Weights of a small multi-label image tagger.
Model: 4.21M parameters, 64-pixel images, arch convnext, norm layernorm_no_bias, activation swiglu, moe soft, num experts 4, patch size [4, 4], depths [2, 5, 5], widths [64, 128, 256].
Data: trained on photos of plants, animals and fungi (iNaturalist), 155796 training examples.
Rows from block 5 of a small multi-label image tagger, named by matrix and row number. Rows with one number within an expert belong to one neuron, the router's apart. Each number is 500 + 40 x the weight over its row's rms, rounded and kept within 0 to 999. All counts start at 0. Numbers have three digits each.
Before each expert's rows are labels from the 100 images, of 14848, where the router gives the expert most weight on average: "strongest on" is what is common among them. Only what is clearly more common there than usual is listed. The data: photos of plants, animals and fungi (iNaturalist). In brackets: how many of the 100.
# router: slot weights (model.blocks.5.mlp.router.weight, 8x128, trained with AdamW), inputs 43-85
# gate: expert gate (model.blocks.5.mlp.gate, 4x128x128), inputs 43-85
# up: expert up (model.blocks.5.mlp.up, 4x128x128), inputs 43-85
# down: expert down (model.blocks.5.mlp.down, 4x128x128, transposed), outputs 43-85

# expert 1
strongest on: phylum Arthropoda (92); class Insecta (90); order: Lepidoptera (34); order Diptera (25)
router.2:487460526486420570524500422553447516459507504469445508501461417528533451421495465487493465492519475565477465528515556507464527468
router.3:465460520516460572510538466524427488499541489526518479437469492486550550408487472515479516530443441530549430513500557488497501493
gate.2:462493518533536447433482422545533533504472442449491519556492486522508496464529542470540476533534629461547489549411495523474537554
up.2:508576479482561445433456452528463503513503473527502411507510499532512492475440526519464481487533537476600495451433479461486466446
down.2:480475443463517531449538465471518575469467435478460456457500432520427487488473429532439535488446482489487548508445564472521513535
gate.3:526510500444489487522519509583471468523503490506429509475474490485464506524482479487551489565439481450455491472635505528485475528
up.3:530441532453475470572464479452493499531558499561531505507517469543577520556514502514541500497517531527508522472542497480501521488
down.3:487413446441545464465463433445486510572443473545462546490535528451481493540539473520492466507476493487474567480415487476583494441
gate.4:550486570542408530497481498501507486523413568513485537490542536477447400450538500419502549486535523550477437477480491505509530548
up.4:527434475478415523464560517438474615493503516578533553509478565519462515420420494496449492510459473525435564514475478559502527477
down.4:542482547540409427490481549518496490466531530430515482476524550502547489449556508452519547462472605459508481478490467442489570482
gate.5:402541497480553437444481450576447462533556500461485586485556519471486503518503445464489468521563503530487511482528517511486524406
up.5:467539548448590489559546498496552473566497553462460471493513561446526485503523451543536527572495487472503548488600536507518509532
down.5:477515474529405499593502478472539490565533510541535472492569408477509530526480503495552468448592518444548534451521465582522474508
gate.6:539445467516534518430520500516532466501540446488538517494437494456511503490529447482522466447599484511513486479456453457479556472
up.6:520548496453498509600443473413445527453537498511478543496587546510474499527462529548426558542455501474450558493451508500521553549
down.6:566453459452487528479493428497476511559556498485556493503519498488540491487500493467490489456534401543526514556507452547486502542
gate.7:517552481474468541474476471480537543431492512504560507478534409544468424466509506451553497485573476554508546439485422448442481510
up.7:480525489532507474530435536487498452485514513469492523449533493445510513529499503565511504464450527504538493489421476464566495592
down.7:484528459497602538399525451547458490500578444562549535480442481515450462418479532585521516499487488485545488488453559531519480518
gate.8:448567516512492536439451472516514483489536459575453564472483521554576457451542481442556467498504504573534492480472555455544437443
up.8:526569487455514452505497495471460482482471506472517469506509492444449544535408502573488497468448508506500487524491494476467534567
down.8:521481447492498504511537427533458459485477472551538533517559477479559484461535515527520476499577543546533532431507487484448437481
gate.9:490506490557503463466513539485545440507533463531478508494419501527568517433467496527528574526490552543471448554510580475555504525
up.9:497559491497543512542577516445525537504464495478547521508455485480497462509508486486447462454469477445472516501450454499463510548
down.9:459482469581475454469512438486534494478481502555423497446585465575486457417471466418479498519464500526507546492490513466550499511
gate.10:495482494511484566509502514480448490472488496591522503464500519507484514473479506524573577453386536437505487453494487536470536496
up.10:546528489445525423523439529513516528481521493475470405452452509503484513545444566500504466527528516610465500483585509525496455514
down.10:488501481535533461505469450470520477500454528560551458551450464512488500456481421483543512462519499491456482566585503492546501489
gate.11:533477519524442498413467502491426538515531488462531550512548474481481483470512584447487454513531494499575542543485504518517514517
up.11:511501482414441428483495518494566487482501528513493405508464512529491539448507504489475453537519591485471528498445489498434499486
down.11:446538540411522546430436465479525481499538578464530466464468454515546507519562523541513546444551588501477483461536547466486524450
gate.12:479578416506502525515484451526480509518444520497422498451494494494462548454467474510537451499489453503541480504549513460494469437
up.12:527517514528520553504490393522449451500481527463504491500480510502476520481502516530532508501505405503491530533562547495503478441
down.12:526418487457508511518509511433494493508479547462499457550529463488442493467410535532498511537485566529383469520444532476499468480
gate.13:460504479511486502509508427519509456544449592522511556550438515455491653446534579498540539530524435450475427531549444439500528489
up.13:519520535494474521487492548508508540572568486425507453457559553533520463500528445500511461475492505487518555526560529506450469475
down.13:521456521547492468485464529539460438530518492489507479442542478439454451481565514564534439552494475488562490496487482532443433471
gate.14:512458557457437554501495486474484544467474424538495478475470502519411444513493466470479545483529513444476470490538520500516522472
up.14:486502500537502452452572491553504550610529558517557514500560552527509511478463535495495510541533519436459521472515478456482424495
down.14:495502519478552528467440562432511480575470493537488529584525447465592466500502469520509466580504559518497454472510564491564479465
gate.15:513540586465471528519486577553491457433435485463526414496489575517458528462492493508463557529485560558514489509486480447512509443
up.15:462485501524508543506493509483447499539508456501422580480504501476467514499507504430523481470469448455480544475481522560488540557
down.15:508531517516509485552500561475542513444545577534534416514493525516538465437434478524519537521528541501527494545506508623489472519
gate.16:488466417554503502486542431460496431438514575537515619515457505541544452476464519444585495492549516506466526479505548511497523462
up.16:488475450462548507538538516477475460393546495564507487558472454486520537478542544525558528516588521526460533543466525510491612556
down.16:508502458487472508455487520444458476551502509533499491520515499408576497393478512456530502424515499485504501544467515440530503474
gate.17:475442493517577488521477390525527464474522509510528481552462512513488425519428461404488555451509461533460455589489501495491495523
up.17:507497494521440530505518529484483473505501463531517491474539450517452492577451519500476512573504505532521444544519483562535511485
down.17:536448516483542533494507478471486520504450485482462508502473435455465488526489510503553539538522532531455462460497489468536559560
gate.18:478532578526453519476494524465480497483502544538611541495505425506513488426506457455527462467452480558481477503569504566437458441
up.18:502514462457539476586473481550519567541462456533466468446490533572519451527482496494457500465455518484511539484475477478578535511
down.18:603470500578542501523537469494501510504567559547555517441481465423521519473530515487535474511553501548514527517534530510443558516
gate.19:534520467528489425440440470455582506460586478491459416481501462502549426447506463483464485437523550490476475469466605489461495460
up.19:569538524487489512410531515523479519570573439515491426489505536550493499522474426469446448491541531550533471465493564534482461487
down.19:518453442443426462472492517510512481437542482494441454535428545504560522466532444585591473534518459519519416485448486536481469517
gate.20:463533566459473426570478555473484480445516539463483513552530488562517564486468480515463452517506480488523505487465515536519554452
up.20:533493529506538556502515624510450555471446469541464506453466572455446475475492567470546478500534526456451512509482490478473486504
down.20:508528547552450486516425478551473534494535552525558497471499509492491469556500509513526505501483540459570509492404460483487461499
gate.21:537489486482503475496556504540555495491521441560498453521457539493461430487480565439555501532507550442481494487483552544451499573
up.21:464506505417409521554524495555446464468501513538469509503457477539470464483481502536545530419495539581499476520507480477475432556
down.21:562498552567482492541557481495522516487560490569490468547405527541389501490537495472473522454492520541528552444510520452522467560
gate.22:529554500485499488586529561503494488516521472533516467519443517506371551502403576431501479507464535512463509535424532457554493506
up.22:501524539571501507507498497489401573371419483466466524550455469475462469531547551487578439532485486438524488526506503471504525467
down.22:533467486522503502478528439486435511446438536469461480521451394575558510505474455530481472484574485452532519503492552461475476462

# expert 0
strongest on: kingdom Plantae (49); phylum Tracheophyta (49); class Magnoliopsida (43)
router.0:474491540523454575489527458526452506488518535532440501526452523563492521450467446501530545543447462502437480456507578558558514465
router.1:476481561526472569473523488515448502503533541534458494525480501543508528437448433518511563525461428521464473463481574553556520457
gate.2:530493446483571446539560542492519509484570566471556500474475612485451503473447477549465534440502521443515391476543522488495534454
up.2:467529503484425575492547504551499482470445409554482533479529431536465542544517460462508513428468519492481607528473436564462520533
down.2:525494547519445500467495413540498444504426510522546547479555453591483500458509476477460497426512505504531513461506481425452509520
gate.3:479512520487443498582487535482510463485629549513491464556520476521484532483529482437496507494534402534512475519528519476517509429
up.3:556514532499497503540489550447411460466489458528535431532490406516521538524494471485453463460462404458485425483524490469460427422
down.3:489527474493475487500502540480442510558499467523540494485573474525534585506487491499445442477555466444504520530504526455548539552
gate.4:489549581459419479495503473540495453498472494474450543537510522555499484461521447543508458512446435506545538491438487489495496506
up.4:500424442522520494489473448568535477461486577516554476515497532452503467540498541491486463488555551468544464522522528519498460520
down.4:497498451490513523448563465528587501493531525485454535478473478598385559533502517487529468469535494491478461546407545565461513482
gate.5:494585505506486569476452541529540533531493541504506423519449503544546470542461486514443494520498500514435517430560510571480502503
up.5:534417511507592395453565498441482451436533477541513547500525518438504460462552462459531515479519511519542532569448514459516514554
down.5:465508445472469515477510579502474523490509466472518594487546472430502536508515454470533536446478563525519483489434510540485533505
gate.6:525518462527482547480516464493492486454478537608521531506497534516487506501450489553442514516560488479499515558502527524511446467
up.6:517497510511496525526517437563439486564456451384458516410487467489432549495476530524554470428457519497505471492522511430482489526
down.6:551439498496516557545543428557420485522526499576488465538445466510472422529512512508487457544471538462523432495451523510521535486
gate.7:526485525565564484508482531451512550453522496494539501547448427482560532464461514474556551429522518486488490467406483547479554516
up.7:537527515574518495537433487437529485499410516534440520541467494477555507476426453457531401514531537473445492486489491524441530535
down.7:469491410606492535529541523473559553513457476527441491490515498550521556518472498507502490495442547571527493487440542437514495423
gate.8:488536561480444537416447526484499564493527388530499454555528429519538477530453438547490555512529438487491522500481522441402470436
up.8:467503582481523524492490455504423515486586407510480452533497543567547541546537497503485577555480517483469457470519539430516473444
down.8:471541567526509535467467519454443510468532511479474433500440505526505502528542458444540452512507536602537576479452508573535476507
gate.9:519510493430501503392501575543511530519532477489499520470466499510493475521507517537565480470384466521554501483485461516514486465
up.9:437535536551537492461470507501465420486476469529540485554537481489534516485490449548436512550568502464541524541513524523546444422
down.9:438497544553570501533536446479496484505463497521543469517494515536466538516452493545544523449445530557497420525507495529510495555
gate.10:503512492491561544557541456537588528473488490471526533468554405471543536443473505495471471519467530491435390509539508488516549535
up.10:522444481480517398542557503527506514449480458471457540493538507486507523502579439460494487514450533522473495487507546537479494493
down.10:451458469462512487571516516532487526594414463496467470553472524467442529512545455450513481549464502514515469514522557452440538492
gate.11:524532561544510505436496440544487510409481421429484524519459482481478525466491439468462405490500570530515580492492445589452469464
up.11:476443495490411540360508524526476423489480431501544591509528484508526464456484481494484560527485532487478488528482458432449510497
down.11:550496465526472538537469434464499423497471487500544512522522492441482463502507481468488516444530572507464526486441478509479407520
gate.12:442470569507496466455521528478425473512487484430561416577499473418547500545525478548438548556460449441478521538453459460425535513
up.12:565503512492508508533445518465442557516465498483487435528570576527429488481438508501494506482503525537495505461603508571470482508
down.12:498468496490516523428526513508416461458530561523451448531530551393449501465587485512541432480431518517547553510408525513471439530
gate.13:429550518505524502480436494460478485486532488491538537571521474473444473559548428493458463498492505494480540468530498478485425537
up.13:426492499539458567506445436489551514528521504471513549546462470470488423455576480531526425502536504464458492481570497483515499511
down.13:462490467516522531510489526489487448471527418530469477495534491538530543548541519505445480482510420506519498522522414509578488455
gate.14:532526546542482442565495543507581485511598442496519500546495491451524523606467487479438517460555479498523508465560477483511483513
up.14:403494506587479444555487505513490492544523461492535543532473534499511505602440496533463454479498488508478461450579528450563484465
down.14:486538519560507471488462512525533426483517511515539453466544567467565502519465575439439477412491499460523497532486453544453467490
gate.15:494460492443461529523548506544501444516514550509492480549491473439544497464457523488511583424493444496538487505370511400531494497
up.15:577512514519494449421480550469464436527471417499519485534508531498509432486457491460467440553469490470527487477426523502438504456
down.15:487471466498548542484447504509513482486487581517548418472534525483542531476457460470509545566551567497498491496514545470468501527
gate.16:406543474516482428498519527504523451433512555527510622560495473514529502428491476519493481495498596448519532508582467555538566521
up.16:527551409546514512462503482542383494482497523542502453525498560490514549505489547476573462534424544520489427484463479513543406523
down.16:491471532519433495515525479534474494494490529559521578552417507530434504509528474431472539485473481482515548483398529551503533556
gate.17:472519570474391501539525507489502476536499558499510503473482492538467584470493500510586504468474493474427438513487462535491516559
up.17:564536575515472488621565496453466414483436473462483454495482471543502488473444454485554531536505536529523547534466499496511552458
down.17:465470484596501445464490468577513533490495553436540482531550512505506532472509516475445508544473473501433495542521512474474512488
gate.18:399459487507528522531449483474627473541478451492541527518479543432530551500454488498514510490483473515467539524485540602518427403
up.18:495502495490485450507449611455491577500468510478466452462551494464488511483526522556454476555492498462539466463509489431504450439
down.18:543419502479544490523431483513529485531514464492557503513547519491562502478426563507510478503495543462476446505539546444539439565
gate.19:475517462480513468419452442465520516491480483557510464492548525569481453476510441502525476500487560480518485455487495602513501537
up.19:488452483509499506481410463539511537465496412480488470488556525562401498466492488546503523506465539458454527434500476572546466539
down.19:558494458498553517473531508526493509459416535511450625414497462495510491555443509538389515491560490500506548568491423571548520564
gate.20:504490545502505535421478435525471524524504579566489499538511543423543498472433474503467573468438457450468495570468490538440574529
up.20:547522480552458489479532438537544502441463464507543486478552527535466508466461496514564473586496527468595438452566493477602490439
down.20:484539401462512517514520499493504534491492485471462475628484516429452522476440430514521551506572489512477495468466507473437468561
gate.21:492520545460529491525516514480536481548548538482488485491437433524522541559578449514502452499445509529497454479480497509448552530
up.21:476473513427452482500522516519522518526586543486541550519476424525524457583554481504479461478469488492543499526483499510502504507
down.21:533514453467491557438469547466463454476476556474501581553541513513490501532490419452524530408515525549513472508499396500523451467
gate.22:563531575544569480501513517466479481563533455523542532498460554493562453497513439464420543494518531407492470493458510451476531591
up.22:513534555488526577493427457508472488478481492479494523514543479560557547517468471540467615469496571542511493434417480449477550539
down.22:529445572504451463487567444516503469504537495473520453536435400506518490501476543498543527517493494526509562512449590506528522452

# expert 3
strongest on: phylum Chordata (97); class Aves (90); order Charadriiformes (26)
router.6:545470501518523551457511432533485498525497543459457491514464470525470470394507446482603515477439549560467522491487600533498552476
router.7:527480484518534547464500471531455466530496542454439495509454498509471446382492445465521519452441515565446551482518615530491534537
gate.2:552565477480489468493484553526451530510505478483496470568506460485488470526598476520510464485548472598497575527545442492459560490
up.2:548535477429435466435494493481485523490534444505475469531551468512469512536607490486536440532511475552510583515524484457488588489
down.2:629448508570540518441464495593519493468535543485437457506519536513533517472484535469555431531531512592458420468453544518547469523
gate.3:503461514500561497543500493480447476444554561414508464588476476552553505520550455476463483480500519509477526536465483417499577577
up.3:479509487481544500532541489466443505490494478457491444561505479507474435525513477458424462553607536476435500461467501460537548527
down.3:554607456474502574479505520485551513460485448486497506481429468571556582510486500488454421475503500503417457494487545547435524484
gate.4:470502471461453487419522556517422468489444433448509427460520515513496527542555531513452493514510517433540538523493490529493541468
up.4:475479462503540560445511505526503543465483474548480480502560483502541476452571485446463542397495551533537514460500452455500441542
down.4:456430476556515485502479483566505561521487535523460550474475539511498397531528529507440580480472503451476532486521550570543477471
gate.5:447514468458478505487462502475479485499500506447470481482481474501442496618528573526548531492513490589560462442422449496542489591
up.5:447478499518474491474505507532479430486468526482471504493529540527430512566572575557559521511475482512514503467518525487560544537
down.5:536566529563460540478534455578461528430474444467567474477436446465556549464593572512504567475511537531443551498468521474517399464
gate.6:496410533511551526532513461501524502522468505520485449492487441548494466448487462441517556473477489521496437432464434532489483431
up.6:449532547507545460495524496531487509462498576514459466542488509487542553515451485470563480477549508509536529490504484525500561520
down.6:557461527456475564501505556498521479475513584522515471482465501529514493451525538499481532472505494515496546511488447556549519526
gate.7:516417499463457397478530444487521544493534584464453490470503475472481501454466461498598481468503537496496481531475466543448483382
up.7:453471501577503519509431572499521428446494492460529519496469501472450503519549452533482498432476473530565467448500488511566486575
down.7:450547501420460417542473547513526513451555434483418486547452568504455527515529499526520440518482536584453505464528554482463461508
gate.8:538500509523474500436512516536493454564399452602396529432413445470544531523415455484509469492590558467498500417466507504438531496
up.8:530506541513539469472542479536509438478564497530409535546525483491567473553488445461540485482553525520546453528513466508462548527
down.8:485487503449444488538592551435533466409396501529526555542516464518533514484568476503526540446456476477551455541519455471488564533
gate.9:469491517454457497523471492455525580561562476553453553515432504508513461459541453531515594513492558496473570479399485446436507480
up.9:503539489413513551455464469477469507610525448551456506440463519529510463405477492471522542560495531529477585509406462470468535472
down.9:485514599525492491448467585461462510479443519469480473531546480478480436535449471465471447507588546499489515566485534534500510487
gate.10:425514541488550473513500510525455531484465474568478491488525549450502475485506597512477535551490474388545460540507497589558486539
up.10:528450501473521442477524482470543547524515565515482489502511488371500554502457544491454507465510509499553481492481501522491510518
down.10:520534482554512449499544495401517482575443516498529513561489525493514519498521539521500487526556491425477501550436527522510485522
gate.11:486513460461495493522566557467508574505553534512481492529536491513442500570482522453570517517512484520487421472467501453494515558
up.11:553482484525465449493431438566525487534473560467482439522540527423536514472545458435480468468529520565510491543608476519522548492
down.11:489582472547456484518488508426430526522561479405520493497519553484570536500453500462499497547448557531498476492553432511475575513
gate.12:518579504566544512485512484433513496440502551526551555495407485452517505437489504502524529448453623504437523509527487462468441520
up.12:464591554510447514464479533540483484465485582582546491472450441501461505421535472531521478452437503497473534489457538458481481596
down.12:467481458497514519475435547505584470455429457486394511500518463464503461464506435509520561582472487508521508507566487460468512521
gate.13:456513455503535528431429528503492535471481442512488494468460482566567478424482533508464527502493488454455585523479525439480456489
up.13:479483462552605538449498515514483587455566398375475503513502467530582449538463560534477435512467486506519501453481461486542441520
down.13:513430421463541469536533475620477397495537487494518527515459525472500491461550527539502421422503448549510466461533504503485558482
gate.14:579485490525475506509509536542528429497528530491417440533539510558526436502479522526391544486520461595499461513543487488515462486
up.14:458541445435459478539547510545507546510507479460485542441577532465465512506520455509477525594527562454436489510465493533488469576
down.14:481498497548463449586525462519626424480541457472500432476532528560527510547505477512457452432493477497466459523458545499534508506
gate.15:484504600489560456549486438574514450513481492416490498445443511493559419524515504456526452478516537500469525462495491465472516561
up.15:549481553560534504526451439523519449503461463413515577491480513489546498497549498461529482458538523526439473519421501443432527562
down.15:552471496494517549511546494529526512485532585562519534534498486534514566529459408566528463482484460543488532602428556518491513421
gate.16:536579504533469540551550559543469559471497477552532499505543403479554486487462456482504495581511449524431453445459539584492431510
up.16:542547494537516509539516470561521495546490501518501480490540464458479454440488476465516509531479504533434475456510486646500534554
down.16:513475485479524537487466505474497500480482425524413471475495463522481457513489448402475549442512539456392498472503512511495526566
gate.17:490495483516465546444489523409507498513475516442641588548524483535486542500510468437461468453467547500430538506572528473535408541
up.17:452505438476480480511501437495533433541443507531576534530509453520518545511434460528550447419407508516478567504460475451473450520
down.17:472602495503492524475477505520552491457525455510473523446469528589531575492504447504476460477527464486485565518511464510566513531
gate.18:401483511464460580514591504526531532564536476494466525539511507493470485457456498431523494510423525521476425522483449529511540500
up.18:434418530513544457463491481535582514516530539565454385625530500598582526506439485455506443490531538524472540488450509516463508471
down.18:524483524510504474576555488620546463601436567455498519517471578549510492547576443593469493451453538416530457566498471468505468458
gate.19:573517476512519505533573551539464479461538459554579541498555547562558572455489503499489455504475535562491527546500481525533522527
up.19:444477493560559464523473518481490544517485428476434432460511512529513538528399458484544483527534467447474452461515540529481510508
down.19:508537518459523489475540496571540543514436456534475512422474525519498543437484494537504452528477481507442521437525515558496517571
gate.20:534447489553602505449511455515488517496446476443450546550487580459504458419468433513577429459527506459477462451538448430504511513
up.20:524520487443462537458468441565477533544527482477453445526551597539548536501520512541449457514424441508550465583526527519499490480
down.20:540493575507535498427423544486484465479481456486471399482442473498496490438532504506503505519476472443447549465478526551408466531
gate.21:558506570449482556460514477496520424547522500493449498457548621516480550547446543532528488509412538564484589566527525471466465480
up.21:541496482543499541457500478476524491537477480458503511524547595489518482512482524503513450465469529596524609492537538495496459502
down.21:535489476533442475541506480469478555462592502490524522551496450550467510495483428519462609461471518513565533401450512491500452553
gate.22:497437510478489526572576516486434551481511432577469510513441497539473480534546509459483515504468490531479425534504422501484514515
up.22:538570497521500488431495545447492456437436516419563588511459513525507509550448490509563530448568553508500524531562519503546471462
down.22:508469562553547463492484539553496401485394488483527463509481534431541502505463486571484491543486524441466448529523501506515459529

# expert 2
strongest on: phylum Chordata (100); class Aves (99); order Accipitriformes (38); family: Accipitridae (32)
router.4:514441492532531541476515446548453522487492516491480493449534398523498515417488472496490547512508503536567524508523558529467491449
router.5:547451498533530519484501459473466548490499479497475478433565436509505553436461445477466539517522512547545497498501580541489479459
gate.2:474444467513501532478525542465546461464465487505523458482536434518539433548515425485529590434506525528544501524461459484480450460
up.2:465498522519497526555508492452462505545496466528492519465517562487434523477450525585486481542517503413477514475511529511557517527
down.2:471463474478568515506468544476465510460500554486451550524430472531510468550519555489532481502499443503441549516424464572478457467
gate.3:487425464490512472526538532468596519537562507524530498464577550536503533513473497458525532530545535492448524523442411534555499525
up.3:460527520491455454494495525447573462489533559567528535474586515455470516453537413531488572538473499440535608494389507503459424435
down.3:554532490487495464450586444506516528510507496495499498463452443469424509570442524492461503552499485465484495401510607518483470447
gate.4:516461504545473440526460523559531520541468505411413456487539501509466460464459437555544510547575494466457506463502515469496530541
up.4:574478534523532509510532513476519449512478516543475496503578537646508488502469492487425494508499457503462534430435523493512542523
down.4:474531448496538468480535497553520462518471476494445454446492492459585547436427466479483419513502518543476516466579553450492535460
gate.5:500506514407432522500458489536447524496525451507446427471548483562506467449591437438489512556581478487495564526533465454522575481
up.5:500477529533527487446516529489492492515475493478493535530473561435484526533484578536568513512466510523456376504472531434511482495
down.5:480464560531494441446566520472495510419534547510517482491498517476483498533537496467571468516515437448550546498472558427460480505
gate.6:553526550594480464447519484548426503547474549491516406512471518534574555568477464519457504445511550554467401527409572492517455462
up.6:470484500401525548526458534504540526499548448503468554386500469543476450450535597542544545531571448473484555516578501480494586548
down.6:484425461517471500544486555507451520483472513514573488506457498440462453531533496545544510621461471476497488447441469504440560471
gate.7:475495534512447491472505426491517459536535513424507459452458493513535513427505496524441466599553494486527543485475446479520505445
up.7:477544488512505437468466481524543490628483506489515451454487535491545535514486540495491505536424584522490517432425434532518445481
down.7:470498475575534476524505473509448531499485542625430450564495425497474488416451497551576501508509439476509495524510485531491444518
gate.8:473491508449528540479417456429487471476493438431475453473480531473533446473460552468438538446446549513459508494509540439491550535
up.8:530408508508482564559463520468496514513450460515489585495455499524500598476440490489479523542520447421443580542515481539517537441
down.8:409454509459480436525544499551461400495482541479534479507422464432474463543494583524480557432579503528549508571463549458463498443
gate.9:484465455481432517537554467572558578474505479503538507452518457544562505521554547459461477470519512540515525489484463586488497385
up.9:501494490513531517476506459471479466550480537519510416483524568505452439530532458468421586531513525436533494527506478421450510548
down.9:499439496518489475420458450492512496499498447483435553489523561483563535452476573504571603500482554433509546510493409525503553474
gate.10:474461460452504475470581471481521536548529487515516521519551510511519504536490480504548460559500491544581448506529436507408503444
up.10:481558475425480533441556526478499572520515526523536527468530479526583480488520475597505505485495553548580486550523482473451539496
down.10:508512473534491472476461471547496461604520482524438490522503515538413546504487467461490486465468515511528522512543518445485565463
gate.11:463439509467508483511575420464532599486478535538540469472489393525458532491496559461500502508561502471438520536493495476504555458
up.11:580548511494511536529348492474483493508536500510460537495556594492433525540456472534524498484453510575500473464516557540496447487
down.11:488483462521499545461513438399472488521419450532539511441482520510451514528523465508524545487495515476438546532573495563514518467
gate.12:443433503502557475569518489504547474504473499580459528510487471533496461507466426445569517495609455499447416456499471540468525537
up.12:497462527515543403501460463451538442482455481546485586560476493511496448497485431443522507492645497490509500518506480511470523517
down.12:503543536473480494535466527496458499473509535573523508514565494508487539465438512466507427445492519485501479575522440514498452495
gate.13:517426526526502530522461528492522564444509479553466493536495504438434422513596533496502531501445412446466457459505450516457440444
up.13:471470509489475586460410495508477538448503443578540511554535557496460476518525536554506499502468451465484438528491494509448526511
down.13:458513510515427486506428525418492524449600499506499496501515476463514543467549477486516529470520439524513556559431514477514523478
gate.14:484539521502477449567510441558441460477497507511460524498497453532510577525453423481463505472507501516505563443437537511458474478
up.14:536530519562529496507542546484493441482493537529525446475493489538521470519472533643505515480444520425485499582507532517538473505
down.14:447482501457435487503535474550493484522403532487442434477531547484468522511516503462557556613496548543514521413456548453547518498
gate.15:519508440541591526466469465545479467624516536445540405500511504488499423513516524540493507465538548501491503478482484559501503460
up.15:515483562464485453510531496559481496453435502466432533458454469484488539487429543447526433542516430531469542487451492416550471538
down.15:471521535399542443481449458438578544507518464574487427475536474521514548509469454515468458468527442511518489552475451492503560437
gate.16:485418516499500478537457483539517461518504473492467468461573483533531494536540531412421455447436459484497487500478469474517464463
up.16:475586493474451495450548535464492569518491470486502491530441473486438495457507461561549471560510484494453501502511490526543556551
down.16:491430500585501521516500488518578481475411561457434530495429563544429537504488552504570547501537497497514495441478524478427491503
gate.17:496476540516506457509433489569473479471506525479511452552483506514422445586451471492508466514514510557523437441422496503564455440
up.17:439469488514484498561478544514482492469470488516498454567513509514425473571495453455463471464501527539549422481536459514487475490
down.17:527532495555495512518421502485456525526443487416532540493580472429483447565474518492519502496507512463434506457481511467539415464
gate.18:490510429525492505627476466509470526522392406465482437481524504547513427457491534435490487547455538536549495444436525486540435455
up.18:578534503492481530468512516445529480536507508493513540511543515506549498520466488482527562461549492478496493481501477457472518515
down.18:481477515534505483551489498520502504562484539547482539534485572475555497545558592488417530506438520534453458535493438448511517504
gate.19:577489470487504524488602528545495552439565457483485582503536566494485501480491440440552496447477508499516535518514470523502548488
up.19:540449503477516561529555498501526449481540512499464542506591525511499469455516462529487493519487464546491519530526454412460566474
down.19:556453433479464485503522503475488455494544497427487506436486502528475481487450599418491540530469510491491529443489509455503499520
gate.20:525389472440484521507466482476462513384473478466558518507475491576528432511490516439505499445554492493466581477483487513485496486
up.20:515516496560503458544497511575536475558451442499428461532513510462556528499486559566504542557469489486500458496497441501466510558
down.20:490418493500552490554501491450465489494494443522471486434502510472480571562470560508580526467516466493477499524516485456545487485
gate.21:550512457465533413435465475546419492512539510456548481532582454547530508482506555433499526519507515471433474567476502548482464441
up.21:544520464464557495528488477565463519470524528475571528494523519546547514485514441504557468555528493504452518454432550497427443502
down.21:528505515539452506487505503441544552523541597566496483507515534509515455480502581437553552478470618468445492547437465495502511411
gate.22:521496555466505459569392552522492505500524465527582459452493522503546512527495536497488445456490481503511429544473482477463515543
up.22:471514541470468473534536491506493496513541496435448503518509486468516495517509514534515486539496384499550410447523476482512459499
down.22:463568477519471443521546460580408468551485533520477569504583456548516517538489451511514442508554518494477495518517467560476554461